python train.py --model="sound classifier" --gain_aug_db=10 --time_shift_ms=50 --spec_augment=false --norm="batchnorm" --depths=[3, 3, 3] --stem="single" --widths=[96, 144, 208] --beta2=0.95 --grad_clip=5.0 --decay_fraction=0.2 --warmup_steps=760 --adamw_weight_decay_other_params=0
Rows from block 5 of a small sound classifier, named by matrix and row number. Rows with one number belong to one channel. Each number is 200 + 20 x the weight over its row's rms, rounded and kept within 0 to 999. All counts start at 0.
After each channel's rows are labels from the 100 clips, of 14848, where the channel reaches its highest value: "strongest on" is what is common among them. Only what is clearly more common there than usual is listed. The data: short read English sentences (LibriTTS-R).
# c3: 3x3 conv (model.blocks.5.c3.weight, 144x144x3x3, each kernel summed), inputs 0-143
# c1: pointwise conv (model.blocks.5.c1.weight, 144x144x1x1), inputs 0-143

c3.38,169,166,176,250,214,209,182,210,226,208,156,202,206,228,221,212,195,218,212,198,207,239,206,200,192,185,188,158,211,183,200,231,189,193,206,178,200,191,195,193,211,200,202,224,187,195,207,217,197,221,196,227,210,204,231,220,158,196,180,200,179,174,166,201,195,204,152,196,176,188,209,168,214,220,224,245,228,243,189,194,223,202,178,198,183,212,197,212,197,188,222,202,178,188,240,196,181,220,188,218,220,193,203,208,206,195,189,176,216,178,185,166,192,189,256,186,216,211,216,196,142,208,177,190,234,190,207,222,222,196,186,202,191,187,233,193,185,179,212,200,183,212,203,214
c1.38,180,203,180,228,187,209,203,177,215,208,206,226,178,224,228,213,205,215,194,235,199,240,212,224,235,226,231,179,228,208,186,179,189,227,220,213,194,174,176,178,238,189,233,243,220,200,208,176,177,205,183,202,177,204,211,181,188,179,193,200,192,186,181,197,162,188,206,199,195,193,202,198,238,199,193,221,190,195,205,223,202,206,156,221,193,210,183,173,223,193,206,204,153,175,203,168,190,204,183,194,201,246,176,234,203,237,205,173,199,195,210,181,205,182,218,194,247,179,200,190,159,225,175,212,180,235,195,205,194,220,189,220,213,186,237,189,179,221,198,213,199,197,182,209
strongest on: voice: male

c3.34,208,201,229,224,234,202,212,224,184,209,201,232,213,196,198,167,182,179,152,201,206,195,227,203,193,223,249,239,187,189,202,229,180,187,194,207,197,231,205,184,178,179,202,198,203,182,201,158,227,197,195,199,228,194,161,182,182,170,168,213,185,198,243,212,207,203,198,197,213,189,196,188,188,176,210,163,164,220,173,205,182,155,188,204,192,226,203,194,202,178,210,191,190,207,196,191,207,234,198,206,207,160,202,203,190,183,185,205,205,236,209,219,229,209,215,217,195,258,190,171,192,216,195,193,232,185,163,197,232,223,191,198,184,161,191,205,193,222,190,215,209,187,173,189
c1.34,217,230,204,207,195,204,197,190,186,190,211,183,170,178,164,171,189,201,188,183,190,182,176,211,220,235,228,233,198,192,203,214,196,190,210,184,193,177,193,214,218,188,209,176,173,191,170,189,215,236,222,191,201,175,183,185,174,182,191,227,191,194,211,166,180,186,260,199,150,190,156,190,183,168,177,185,171,212,221,234,210,157,192,222,180,208,210,182,203,191,239,159,196,185,212,186,196,189,169,206,219,192,197,179,192,164,211,216,210,247,210,191,221,204,208,206,181,177,206,179,199,176,196,187,206,224,173,214,180,207,222,198,161,197,174,214,197,191,202,200,213,205,167,199
strongest on: voice: female

c3.106,237,182,200,226,204,184,214,198,194,163,222,165,245,191,201,211,223,182,206,195,207,193,192,198,218,158,212,229,201,188,217,203,208,204,187,218,204,237,191,200,217,219,192,198,205,198,236,184,203,196,214,203,184,226,189,177,208,182,218,229,174,227,175,225,174,196,222,224,227,167,177,194,197,197,187,221,169,197,157,178,169,189,193,221,180,199,217,195,147,164,200,194,198,197,213,169,199,169,232,209,198,205,167,201,162,188,204,210,196,166,203,223,189,173,201,195,214,217,214,260,177,195,219,182,225,186,203,193,230,205,205,167,224,186,237,197,200,207,200,208,189,184,181,198
c1.106,196,182,176,216,195,210,185,214,195,183,215,191,237,196,221,229,212,180,211,244,224,206,185,187,220,180,186,227,173,176,203,214,227,205,172,208,200,204,224,173,197,234,172,191,175,177,192,184,236,184,185,195,197,187,203,213,221,166,216,190,192,221,162,224,173,182,235,198,209,156,181,214,189,218,221,211,172,191,176,199,206,172,214,208,221,176,205,201,194,184,212,192,194,242,193,185,171,204,200,169,197,187,221,208,167,179,227,210,183,201,184,198,190,176,169,198,186,179,165,185,190,159,192,202,187,174,210,204,198,266,182,192,200,214,219,193,192,169,185,194,176,209,215,166
strongest on: voice: male

c3.0,151,169,196,232,183,216,210,192,189,216,174,172,194,206,199,218,200,203,175,204,179,178,221,223,203,199,166,191,202,220,205,183,224,184,210,239,177,235,201,179,185,203,206,214,188,190,177,205,190,232,222,228,211,173,218,239,174,217,193,205,195,195,197,211,230,180,189,200,183,207,178,185,203,216,208,190,245,195,221,175,229,192,230,231,225,198,195,195,201,202,189,230,221,248,207,194,223,178,172,206,221,189,208,199,216,184,195,190,184,195,189,206,177,214,203,172,188,201,237,222,203,207,223,247,217,219,202,137,212,195,173,176,202,172,201,203,215,201,200,161,186,195,164,192
c1.0,158,193,210,207,205,184,220,196,240,208,204,198,173,207,234,183,170,164,180,204,189,179,176,206,236,185,218,208,180,183,220,190,213,199,158,243,170,178,186,175,182,217,204,217,184,194,185,196,194,205,196,205,181,190,228,213,184,194,205,184,190,203,164,210,210,189,201,202,176,193,184,223,207,241,192,210,227,179,199,202,242,205,182,224,219,230,222,210,208,173,166,205,189,197,230,205,206,178,189,227,229,209,188,183,193,200,193,220,205,158,196,196,163,196,233,186,158,187,230,163,216,227,202,219,185,186,179,165,209,183,197,166,201,168,201,198,197,205,195,168,177,224,208,175
strongest on: voice: female

c3.124,193,206,177,205,189,193,229,240,185,165,196,188,188,201,190,233,237,172,214,177,202,214,205,233,228,192,185,185,215,183,202,188,180,211,164,230,203,186,201,209,186,188,232,180,186,237,155,223,182,193,193,198,193,203,188,220,203,170,184,202,193,184,183,172,192,220,193,198,191,176,180,190,235,173,221,206,185,193,198,178,186,181,249,167,179,209,213,237,212,208,193,232,204,207,189,187,198,188,196,210,188,249,166,207,210,179,210,189,180,196,243,223,204,210,188,177,206,201,210,161,197,190,222,223,175,223,203,195,215,232,225,201,201,182,180,225,255,185,186,224,194,212,188,209
c1.124,222,208,218,194,163,186,201,193,210,156,162,184,187,174,147,218,242,177,210,160,202,203,187,204,187,208,233,194,196,220,184,216,163,184,180,212,222,204,206,192,247,203,223,210,194,194,186,182,190,235,247,199,189,161,207,183,174,181,211,197,215,203,197,177,175,185,203,202,173,208,199,171,237,185,226,206,178,179,201,204,204,172,242,195,217,240,217,182,189,206,215,238,211,195,200,184,212,189,197,180,222,181,184,185,188,196,221,149,200,178,208,217,198,203,183,192,235,192,182,198,218,203,200,207,211,206,205,223,206,223,218,202,205,181,207,185,193,224,201,232,168,211,205,178
strongest on: voice: female

c3.112,206,221,201,217,222,217,186,191,193,188,239,193,205,183,230,207,186,224,195,204,202,184,189,215,221,219,225,231,201,221,155,180,191,209,186,210,245,234,171,203,185,224,214,159,186,206,201,169,173,183,208,190,199,212,232,219,212,232,188,193,208,229,204,167,231,237,223,219,188,194,198,172,196,166,239,206,166,189,205,174,171,192,178,180,178,191,175,168,224,189,238,240,216,234,193,198,200,190,212,182,210,186,209,173,178,199,175,187,188,220,203,213,206,208,204,181,198,198,157,187,191,203,215,209,193,216,182,204,213,232,196,233,187,228,183,222,210,195,197,164,214,173,209,198
c1.112,190,206,184,189,238,204,174,192,204,194,205,189,190,234,221,193,177,206,221,228,218,191,191,211,234,236,221,217,196,196,168,247,181,220,192,206,221,232,165,241,193,216,216,184,155,193,228,203,208,178,173,202,204,192,215,175,193,218,229,202,205,183,229,183,207,188,195,158,209,194,161,203,215,216,209,215,193,199,208,213,174,192,197,175,173,209,192,214,234,196,188,193,222,213,224,211,191,201,196,183,158,186,171,172,217,194,186,182,228,197,187,205,265,192,214,200,177,195,183,214,161,220,195,217,184,204,193,220,202,173,201,215,244,194,207,218,213,184,184,213,206,164,216,222
strongest on: voice: male

c3.5,183,187,160,205,202,206,213,200,210,215,189,249,197,170,221,200,190,201,182,218,171,213,227,220,198,192,221,213,214,212,177,229,258,196,155,162,209,197,194,182,194,170,203,198,209,183,195,205,220,213,181,224,217,173,223,196,189,216,206,226,232,198,199,223,174,187,186,228,201,195,207,181,195,230,182,166,223,178,202,194,200,187,221,236,216,195,225,201,188,198,216,197,225,205,197,185,235,194,220,224,220,220,188,207,198,176,212,192,177,187,196,205,181,164,248,173,183,225,203,229,169,208,205,208,231,175,190,186,216,226,172,163,195,214,216,173,202,216,216,169,221,230,184,196
c1.5,224,178,179,203,185,209,226,184,187,204,201,196,172,170,248,205,199,209,203,203,185,250,204,194,215,189,195,186,205,221,177,211,200,215,152,173,168,197,175,202,213,183,211,204,216,188,196,188,175,206,230,178,223,198,172,200,214,187,244,213,203,216,217,189,168,221,180,207,205,229,211,196,204,203,199,227,216,187,225,219,227,182,211,236,229,207,180,177,199,201,172,192,241,196,184,213,214,207,214,191,233,227,165,191,198,201,206,206,217,230,228,178,187,177,228,185,220,205,228,229,160,198,235,183,217,186,171,185,188,181,181,172,220,165,200,175,204,192,177,191,228,211,167,188
strongest on: voice: male

c3.15,159,148,217,174,212,168,226,200,206,214,185,207,216,209,207,167,196,176,209,215,206,188,216,178,214,191,198,183,191,180,168,177,208,222,210,215,196,213,180,244,165,188,197,194,205,178,202,199,180,188,190,196,200,197,215,177,204,181,198,199,201,188,203,205,163,228,192,183,217,229,196,199,226,187,179,168,195,200,206,204,152,220,225,168,218,207,208,151,188,185,175,176,182,181,209,203,149,226,165,203,198,170,238,200,176,166,223,236,208,200,217,174,218,220,203,203,220,189,205,193,228,178,197,238,210,196,204,207,212,189,189,233,180,183,220,187,203,205,241,216,225,220,198,210
c1.15,176,186,209,180,209,175,187,178,217,210,179,214,187,207,190,193,211,222,183,246,186,211,203,211,185,185,173,207,182,227,171,177,239,195,215,223,217,238,244,204,177,192,208,192,215,247,208,195,205,196,198,220,214,205,220,191,185,180,187,193,233,188,187,186,165,189,210,177,199,173,221,181,189,180,211,202,220,183,177,230,192,167,178,180,250,219,207,195,179,196,221,173,165,176,195,183,166,228,193,229,212,193,201,211,184,197,219,211,188,226,179,188,196,188,203,162,187,204,196,179,209,180,233,206,223,212,188,226,235,187,195,228,181,179,183,209,190,226,243,229,206,210,189,232
strongest on: voice: male

c3.123,193,208,171,202,186,203,155,191,210,197,238,196,229,177,169,206,211,214,202,194,233,182,251,186,187,213,182,226,190,206,182,203,216,176,216,190,199,211,194,204,166,212,206,198,230,229,161,220,197,194,158,212,202,206,184,192,206,207,215,218,210,225,202,174,233,217,215,186,174,151,208,158,202,183,165,197,188,161,188,201,164,184,206,185,183,215,248,179,201,194,186,206,216,177,227,224,208,178,184,189,181,199,182,185,199,196,203,235,208,183,198,230,196,192,194,191,193,209,166,194,235,188,201,215,195,213,205,250,200,166,204,191,208,178,179,184,211,195,242,197,176,196,186,221
c1.123,204,184,189,219,190,267,178,179,235,193,218,175,175,226,185,245,213,198,213,191,231,217,270,211,212,190,214,201,190,170,142,211,185,180,192,207,222,194,197,218,179,174,186,189,189,220,186,183,191,205,182,178,198,211,215,189,200,248,203,195,194,197,207,197,217,201,215,168,191,160,196,218,185,207,161,186,190,193,221,197,189,201,201,199,191,186,213,194,189,186,189,187,189,187,201,219,175,205,206,179,194,205,219,184,220,210,191,218,216,190,171,227,251,193,198,184,195,177,190,220,192,203,180,192,209,174,163,211,188,159,214,205,234,172,169,214,219,228,209,202,214,206,204,196
strongest on: voice: male

c3.111,205,192,211,197,258,189,196,233,187,207,195,178,212,199,188,188,215,211,176,182,197,159,190,189,192,179,205,189,189,185,241,189,243,184,201,190,188,182,173,184,228,228,185,163,179,161,196,195,222,177,241,221,178,193,222,194,203,213,194,210,212,225,185,183,253,229,221,184,191,188,222,197,220,197,230,203,228,177,209,172,222,180,190,207,184,213,215,201,204,173,191,209,223,202,206,187,204,178,195,191,220,222,176,210,215,195,188,198,199,206,205,172,227,167,186,196,181,225,199,217,191,165,170,202,196,207,188,190,164,174,246,191,214,201,219,221,206,197,225,207,238,158,177,183
c1.111,166,191,179,212,197,163,185,221,181,194,192,167,177,191,177,180,190,203,210,202,211,181,197,212,201,184,187,202,221,166,223,178,194,202,186,170,195,161,204,188,214,201,197,181,195,210,194,206,235,185,212,229,198,217,227,182,188,181,196,184,185,194,177,176,223,200,216,177,197,198,229,192,226,204,215,228,195,208,206,185,211,187,220,185,183,208,229,202,221,159,232,211,187,206,176,201,193,160,175,172,229,208,177,166,233,183,172,173,205,181,266,219,237,173,186,185,182,223,209,202,193,163,180,225,171,186,214,166,204,225,174,188,187,202,208,217,219,206,219,198,207,183,164,186
strongest on: voice: female

c3.92,234,213,197,182,203,221,218,195,214,204,166,189,187,211,210,230,209,190,195,215,213,194,212,192,242,231,203,176,172,200,199,158,224,172,193,210,204,197,190,202,206,209,234,169,190,208,182,176,211,184,182,186,183,193,209,217,199,181,188,169,192,192,180,198,199,201,204,190,204,197,226,199,182,198,233,184,226,243,152,180,220,221,225,211,239,191,146,236,195,194,191,220,207,182,179,178,233,171,201,200,208,196,210,181,212,196,176,174,224,227,200,223,232,206,162,229,181,222,176,190,213,199,195,202,182,175,184,169,220,156,243,209,210,226,191,187,211,173,181,215,201,213,190,185
c1.92,198,227,201,191,186,187,217,195,207,214,201,200,195,225,222,200,202,207,171,238,185,177,201,202,201,206,167,205,162,195,195,201,225,215,195,192,195,186,174,205,191,187,192,208,228,202,218,193,243,196,184,219,191,177,242,194,194,193,215,191,184,177,226,166,222,192,197,170,229,204,231,220,219,209,265,201,208,234,164,174,208,217,166,199,245,218,185,252,215,180,200,201,216,187,203,193,184,177,211,188,198,220,184,198,182,183,161,220,215,224,192,226,209,213,205,189,179,198,152,203,224,216,169,187,199,242,165,181,207,187,235,221,200,225,191,205,190,179,186,197,203,181,191,186
strongest on: voice: female

c3.101,177,211,210,192,198,263,184,204,233,158,170,199,204,182,203,243,204,201,166,197,209,195,217,187,224,180,221,212,208,180,196,214,209,151,210,153,221,194,224,192,235,197,205,212,231,182,224,202,202,162,186,156,218,176,205,194,186,204,186,269,214,194,200,184,206,186,183,198,209,191,187,200,212,189,193,197,193,213,192,183,199,177,212,175,196,175,188,220,208,223,189,201,193,198,186,180,236,226,171,199,237,174,226,186,202,195,216,202,193,203,184,178,207,209,217,169,222,169,203,207,181,207,199,189,214,190,182,157,199,199,194,199,186,204,185,181,185,239,161,196,211,190,216,214
c1.101,201,222,239,249,197,200,207,183,181,190,196,200,188,148,190,202,193,225,218,227,191,229,227,186,242,163,186,204,172,178,189,223,193,187,183,177,181,187,237,194,186,196,196,196,214,174,201,218,218,183,216,197,187,198,207,184,206,224,190,286,193,189,210,188,217,194,179,207,202,177,215,195,241,208,194,182,177,162,227,209,183,228,183,203,203,204,203,193,225,197,190,212,189,217,207,202,218,239,182,177,202,191,238,204,190,226,199,195,192,211,194,176,213,178,199,194,199,170,191,220,201,205,237,180,231,189,189,181,211,164,194,186,212,189,166,171,196,205,198,192,219,235,215,203
strongest on: voice: male

c3.40,185,186,179,216,201,178,217,218,191,198,201,186,221,181,209,233,203,214,201,190,180,229,218,222,218,185,182,181,177,187,218,199,182,169,185,232,196,204,237,217,166,151,224,168,197,232,178,204,199,223,170,213,187,208,262,207,192,171,197,175,199,182,181,175,197,217,195,209,220,196,216,195,199,165,189,160,171,189,216,226,197,183,194,208,221,188,176,198,186,204,219,185,194,216,200,204,174,182,215,211,195,190,224,208,173,201,170,218,200,162,224,167,183,217,230,188,203,196,217,197,215,184,226,170,247,164,190,206,219,231,198,187,232,213,186,190,210,206,197,196,192,158,215,184
c1.40,216,176,184,190,167,162,210,223,172,208,178,160,217,204,232,183,206,182,216,192,169,233,189,217,211,173,214,164,211,156,172,171,198,189,201,209,200,167,208,208,174,164,215,170,204,182,194,189,207,193,185,209,167,201,200,232,207,201,171,168,200,204,191,189,207,199,213,194,179,249,169,198,207,179,201,215,168,193,227,192,174,195,209,190,186,205,169,173,191,199,224,208,216,243,205,203,179,211,188,184,200,171,216,215,184,220,170,205,179,197,231,193,234,231,185,200,179,199,188,203,190,170,199,225,213,170,198,191,199,223,210,220,185,210,206,205,221,221,167,242,192,201,177,170
strongest on: voice: female

c3.132,176,222,215,206,240,201,188,218,198,176,224,203,213,203,241,172,195,215,199,165,208,198,193,168,213,217,192,190,193,181,209,222,229,192,203,150,224,213,221,189,185,197,222,164,193,222,163,198,222,197,216,207,188,201,202,196,200,211,145,193,179,215,194,184,212,194,221,219,209,207,194,204,201,184,195,179,176,204,219,189,162,195,186,207,174,200,212,187,201,163,160,188,166,201,205,184,196,208,165,212,208,211,189,197,228,222,211,217,177,193,215,197,258,193,191,211,231,207,182,163,183,204,192,212,235,179,195,202,157,223,194,207,175,216,189,170,182,213,173,166,159,193,169,211
c1.132,201,238,194,201,235,220,186,211,192,238,233,183,183,191,235,155,201,223,178,196,194,162,211,160,217,213,169,243,198,176,154,192,196,177,195,161,221,198,214,252,216,195,191,155,186,217,199,224,201,221,220,180,203,220,195,199,191,204,188,193,174,193,210,202,225,204,215,189,225,208,198,180,195,212,184,184,213,208,201,182,193,186,176,198,215,214,181,186,194,199,187,193,189,225,226,204,211,202,195,190,195,194,188,179,243,223,189,219,201,179,191,190,202,225,189,168,242,198,179,174,177,194,215,242,211,187,189,191,201,166,186,168,198,217,178,193,203,189,193,197,168,157,212,179
strongest on: voice: male

c3.4,202,192,191,233,208,185,208,197,197,159,180,213,172,225,197,172,230,165,208,165,200,174,207,214,183,202,239,219,187,187,221,165,231,215,206,186,208,190,171,182,186,174,177,164,200,182,199,189,213,204,190,201,226,169,190,191,235,202,197,206,204,191,188,201,217,187,233,153,198,168,207,193,167,164,207,205,216,224,185,196,171,184,228,214,177,199,191,224,221,188,199,180,204,198,163,209,180,231,187,183,213,165,179,198,207,189,234,204,161,210,194,211,213,172,189,188,206,178,166,225,184,162,186,198,185,175,161,172,197,202,237,215,207,189,202,216,183,194,195,182,203,177,220,223
c1.4,215,170,168,209,208,192,208,213,217,157,197,236,216,190,195,159,199,185,174,224,185,164,185,203,210,238,200,171,200,179,248,182,184,215,188,218,188,189,221,190,200,177,165,189,212,195,209,141,196,180,171,178,184,191,213,201,219,190,203,198,202,197,214,205,202,182,202,165,199,176,193,203,162,176,194,161,195,225,164,192,157,198,213,196,177,168,184,217,162,172,200,198,179,199,169,180,205,193,191,204,235,193,180,185,213,225,207,198,192,215,217,240,156,188,187,224,181,192,204,207,229,203,194,168,233,191,192,193,216,200,207,223,201,205,192,188,191,200,197,189,171,174,197,214
strongest on: voice: male

c3.125,208,224,221,190,192,215,215,226,163,182,148,195,195,197,194,194,196,172,194,183,185,191,208,193,239,215,175,204,200,185,189,189,174,207,190,208,189,204,183,200,157,175,244,163,170,177,173,179,186,181,209,228,169,179,188,198,179,176,232,189,173,196,195,195,149,214,193,172,196,203,192,184,206,176,187,191,202,239,188,198,198,216,221,185,211,198,179,223,196,210,192,211,236,205,184,198,245,201,176,231,158,203,165,198,191,225,205,190,179,225,221,217,195,194,176,200,176,202,184,174,172,200,173,227,195,201,178,186,173,181,204,199,167,181,209,199,229,231,184,225,203,193,195,177
c1.125,242,192,230,192,187,176,216,199,193,204,174,217,218,217,154,186,175,156,203,167,199,186,191,196,206,200,180,238,193,189,180,167,211,207,187,188,193,221,200,192,172,209,233,206,207,203,157,162,192,201,190,233,199,177,169,185,196,185,165,185,156,198,182,176,185,195,200,184,202,197,167,201,195,180,180,198,237,233,211,192,179,182,192,214,233,189,203,205,200,206,191,206,213,196,208,190,223,169,205,194,170,184,194,194,210,216,190,218,222,184,183,178,191,196,198,209,157,236,189,204,174,191,203,214,221,253,205,171,202,159,237,189,186,180,201,198,223,195,169,231,222,188,215,200
strongest on: voice: female

c3.89,187,215,200,196,174,211,216,203,217,189,187,201,181,216,208,228,232,214,232,213,220,191,245,165,182,209,199,206,202,225,207,214,212,227,216,163,205,207,256,173,185,222,168,218,182,183,206,203,199,178,189,204,214,187,222,220,196,194,227,202,184,192,198,223,157,176,160,215,230,228,178,225,181,215,191,234,187,194,196,178,208,188,203,195,209,177,218,228,199,199,180,223,177,168,190,174,206,196,132,211,156,186,180,194,183,208,189,205,195,194,221,193,180,164,204,189,212,214,178,229,228,217,231,213,206,190,226,191,222,216,177,180,192,184,196,170,197,197,188,203,206,215,185,175
c1.89,209,196,202,182,182,192,200,202,221,213,189,179,205,210,202,203,251,196,216,220,201,215,264,186,187,223,236,189,187,223,192,187,218,231,185,188,211,220,231,197,233,223,171,178,180,210,224,176,206,165,195,208,192,202,218,255,201,196,214,224,169,178,214,207,207,222,204,232,188,202,177,227,208,236,183,201,211,193,183,195,159,199,185,190,184,180,231,198,184,237,202,230,182,216,201,185,187,219,204,211,190,204,194,204,218,186,180,196,210,197,202,211,181,210,207,185,241,223,212,215,188,187,207,214,212,214,211,158,214,215,238,189,162,193,163,160,173,187,199,191,223,230,179,197
strongest on: voice: male

c3.71,191,193,218,196,211,215,188,219,177,226,218,171,199,184,178,181,189,197,183,210,175,182,164,177,171,211,193,177,195,203,218,200,189,206,205,207,190,194,225,179,241,166,191,173,187,199,150,164,208,214,180,140,163,203,221,189,195,184,209,169,198,198,205,219,191,188,209,178,162,234,217,210,209,193,211,163,211,210,178,206,201,195,211,222,179,220,191,178,213,197,209,183,213,205,181,195,209,217,232,231,162,192,233,187,216,193,185,207,225,191,203,227,219,170,204,188,170,246,206,186,205,173,213,204,195,188,189,203,198,215,181,161,181,204,202,186,205,210,161,168,214,173,193,158
c1.71,198,207,226,188,235,236,172,231,180,231,187,205,207,206,177,195,187,201,178,166,197,179,172,196,221,198,169,212,194,194,233,214,180,199,229,199,182,210,204,192,194,168,169,178,188,226,207,175,193,242,186,188,192,224,201,194,210,178,190,169,227,196,199,192,223,172,179,173,164,233,203,187,248,220,209,178,183,206,195,215,194,195,193,195,195,258,198,198,200,185,191,194,215,245,197,192,172,212,208,193,234,200,212,215,225,159,177,204,180,178,183,177,189,190,181,184,198,250,213,172,186,191,159,167,215,193,195,221,199,182,183,198,196,181,195,189,216,220,200,195,209,231,183,209
strongest on: voice: female

c3.68,210,177,219,183,202,197,209,201,184,181,191,174,200,166,215,179,175,182,220,168,176,226,221,194,201,208,143,181,227,213,204,203,182,207,234,200,192,191,189,212,228,192,191,222,195,146,218,233,189,190,191,205,229,253,216,187,171,213,192,205,187,197,218,226,158,185,213,204,216,188,233,243,209,187,181,187,172,194,236,180,215,180,215,162,196,220,201,192,191,190,188,220,181,207,210,200,180,227,209,228,231,210,170,197,218,201,187,202,171,235,166,202,184,202,206,171,234,214,206,190,193,171,229,187,196,186,180,189,240,205,202,201,177,197,202,223,181,213,198,188,187,187,174,198
c1.68,181,178,190,213,228,205,189,212,183,189,210,200,204,185,209,169,212,195,194,181,193,231,192,174,247,208,175,189,223,221,244,187,184,182,270,205,203,217,183,202,197,218,187,214,202,168,202,214,192,209,217,180,213,233,236,209,209,197,220,236,212,197,219,198,164,225,196,211,200,228,173,222,194,222,214,191,160,220,201,181,201,187,207,186,178,190,188,187,184,244,182,227,204,185,236,202,200,170,196,236,214,199,195,191,192,211,184,166,190,204,189,165,192,208,247,156,247,194,233,210,184,195,198,181,192,189,197,233,208,209,211,196,179,197,209,202,217,176,191,204,202,169,187,205
strongest on: voice: female

c3.137,219,203,205,203,174,178,193,197,220,228,211,179,196,209,167,197,255,176,181,200,214,180,175,166,204,220,182,202,176,234,222,231,183,217,222,199,187,246,199,197,173,179,202,178,218,188,198,213,181,200,169,183,178,191,210,196,194,196,206,177,192,192,206,185,185,186,230,211,185,215,224,211,236,197,197,211,186,187,177,215,203,205,150,201,180,187,216,191,209,188,203,197,226,214,234,200,184,207,176,182,219,164,200,207,169,231,211,216,189,187,195,220,188,210,188,184,191,207,158,177,198,199,170,194,203,212,192,188,151,203,240,177,213,151,180,198,197,159,148,200,200,181,184,182
c1.137,205,193,200,253,210,206,172,204,171,207,193,184,183,197,190,197,217,204,241,226,196,187,181,176,194,215,180,178,202,218,216,223,205,213,195,208,215,257,210,216,213,177,205,224,215,203,191,199,196,206,200,186,181,162,204,216,186,204,210,180,162,204,180,183,194,179,219,192,204,199,251,210,282,203,217,216,195,197,196,205,197,223,208,196,197,227,180,195,192,180,197,174,176,189,210,201,198,232,191,181,203,195,189,179,217,205,178,203,193,190,207,216,196,204,166,179,188,235,183,234,179,199,170,192,195,189,213,177,185,211,227,181,219,171,182,200,212,272,181,225,222,230,203,197
strongest on: voice: female

c3.3,191,199,215,183,199,189,213,171,214,214,233,224,198,201,157,200,193,183,229,198,172,197,189,219,223,200,210,202,200,179,232,210,180,224,191,174,194,222,208,174,167,209,205,192,229,197,209,188,200,200,222,227,213,192,168,181,193,189,190,223,201,196,217,210,213,180,221,223,180,201,187,214,210,202,191,212,186,203,157,213,207,187,216,224,219,207,219,155,160,202,171,199,225,164,192,208,177,207,245,245,174,166,195,191,167,191,209,224,223,180,188,216,217,252,194,207,184,199,211,184,180,231,190,183,177,248,215,176,206,218,189,174,209,214,227,184,174,213,179,178,182,189,234,199
c1.3,197,169,214,215,201,225,218,191,189,196,216,196,202,202,181,218,200,175,204,207,204,200,191,205,168,200,178,219,219,194,189,191,184,203,175,170,234,225,177,208,218,212,228,214,184,173,225,174,166,189,222,209,164,205,171,212,186,191,215,224,186,186,201,181,175,202,197,176,216,202,176,192,230,177,180,212,186,199,198,237,179,185,185,194,184,237,231,182,190,192,191,161,202,183,177,186,193,230,215,180,196,174,198,215,203,224,188,189,169,173,225,214,206,198,209,195,196,182,227,203,189,210,210,226,199,244,222,204,207,214,164,210,178,188,236,187,192,284,163,202,157,192,197,201
strongest on: voice: female

c3.105,190,214,203,179,229,187,192,198,220,189,191,199,243,191,173,196,174,217,200,180,218,189,204,185,199,208,177,204,210,191,180,183,168,222,168,196,218,213,201,215,170,216,171,166,212,218,179,190,208,202,190,189,245,197,168,194,231,229,208,200,200,208,202,193,152,207,181,180,190,179,182,169,215,217,203,188,218,217,198,211,183,215,197,194,193,209,218,191,216,151,214,218,194,230,184,169,219,162,209,212,161,169,185,179,163,199,226,248,206,169,225,195,218,215,173,184,189,223,194,187,234,218,200,195,207,231,201,175,165,205,252,176,213,212,215,193,197,200,195,224,182,187,217,194
c1.105,161,190,208,176,185,188,194,201,188,195,187,177,273,195,197,177,209,194,173,214,203,175,176,208,219,213,209,206,185,181,205,196,179,224,176,196,223,203,187,197,183,197,213,187,206,219,182,211,184,179,189,245,241,239,191,169,234,220,213,213,205,196,215,194,203,155,226,198,187,190,158,198,220,232,175,180,208,182,173,206,181,199,222,195,193,222,218,211,224,172,200,188,177,211,154,223,219,174,205,217,189,184,212,187,228,196,213,212,225,176,208,212,204,215,190,174,166,204,180,193,212,170,206,205,209,202,152,191,180,206,212,175,196,180,246,197,210,164,197,212,209,207,208,188
strongest on: voice: female