From a checkpoint of a small sound classifier: norm batchnorm.
Rows from block 2 of a small sound classifier, named by matrix and row number. Rows with one number belong to one channel. Each number is 500 + 25 x the weight over its row's rms, rounded and kept within 0 to 999. All counts start at 0. Numbers have three digits each. After the name is the row's rms in percent of the matrix's.
Before each channel's rows are labels from the 100 clips, of 14848, where the channel reaches its highest value: "strongest on" is what is common among them. Only what is clearly more common there than usual is listed. The data: short read English sentences (LibriTTS-R). In brackets: how many of the 100, against the usual share in percent.
# c3: 3x3 conv (model.blocks.2.c3.weight, 96x96x3x3, each kernel summed), inputs 0-95
# c1: pointwise conv (model.blocks.2.c1.weight, 96x96x1x1), inputs 0-95

strongest on: voice: male (73 vs 46.1)
c3.45 092:464513487463462497520495477523518492462519488505522487460471538459527484493478532480484475442479467483538527534478503460477484482516499496508479463514488492520523512497547491511503484491519517506487536492531447475501499529489526450493452531481456542495507539508511479463501501481466505482
c1.45 085:472483484483459508467485491492474508496494476546489499465515524474485503461490504499475503497498455479539476507502492507489475502498479476483481489490493495479505579451484448511546526488460529488502512535496486461511487518500510465551415517500475520486483504508501471533493493456478513504

strongest on: voice: female (94 vs 53.9)
c3.93 106:522503486473518488500497506461497496473496526519501527505552457499474512534473485523513474479511504478485496489541499554496491476490474480489495509490521522498541519516470575513502493496524450493491517522464471483489527499484440474509504472504561468481489511529528488485463497560486459492
c1.93 097:525527491507500517424528553500486492496494484511503506524520491482529510551501510524491483470536519508471492477489529527462480488512464477513549499507511510507480543513467541524512513466529465477471518515483496527480524492555456493541490489526541450469498498521519513485477493538498494485

strongest on: voice: female (95 vs 53.9)
c3.29 095:531461476481521477477478448528432521509498462532519524506462471517529483488495480497511481505531511491478506515513502499489520518517505554498509510506509478493475502527506526468459439479469475502485498505461490470489487521520539499533521510517470488531544555457518507471510458513485474494
c1.29 105:542494473483542480531491461483484484494504498500512540493467501503492497500486480516503424518466539516512505555491493479472475492527523511520574486526521478469489507525548497515472477450476535493485517500459499474489456498497509492500480503496485474550513511468524521478485462497486470509

strongest on: voice: female (96 vs 53.9)
c3.67 118:502483475477481435508501489496481516506474486470518494518519483498488493552501492538509534496490522517452477501502475539514482538493501502484455534502495514506507479505521544510501461517487475503497485470498439508494497539491515514474482538512564480483491483474506526410480490519482461519
c1.67 103:490487486510481485490520481512531492461473519473499475494525467516483522533513463504542498494515506485432489548496487527488501541472479490500472528528496474490470531472534550521499477543474479468465501462503487506493489524488494519501490514498589481491499482511492502451495459531480473507

strongest on: voice: male (74 vs 46.1)
c3.53 104:516453501471451487486477493522517472456518520487530497505493500482460478501521520450480482477516485534509492474461444510494468534534491467489482483502506510508452440502458594503489478486469488493493505490496472513522533506485473489513503483493468502494508501486507497524509455500531490515
c1.53 099:490479493455475541503505492487508481456482521516520484495522486526476486509528481493479481485489473513447525473460490481461475493493529507472524474510499530503456468536488537493479456508477471450487509514554460512547488495501460492505495503479501520537478459476471487494500437530491481511

strongest on: voice: female (85 vs 53.9)
c3.55 093:497479479498513501512489516495471485496500494490477501480497481483510514486499456516518453518471518515461494430477505479482463489491499548469500500478504532451508469541506478418479511426492487525504470524478464493495481524504508490476458477480521500487512548518531512495496469463483508513
c1.55 097:489500472530488507547488472490511523470524500468536483513515547490537489506504501520478474503466529512468531487472476469512502442503519483502478488459542564481513459520491445462473526459484520513466476494495474490490496477516498507481445484480532507521514502475498479456486472470489495487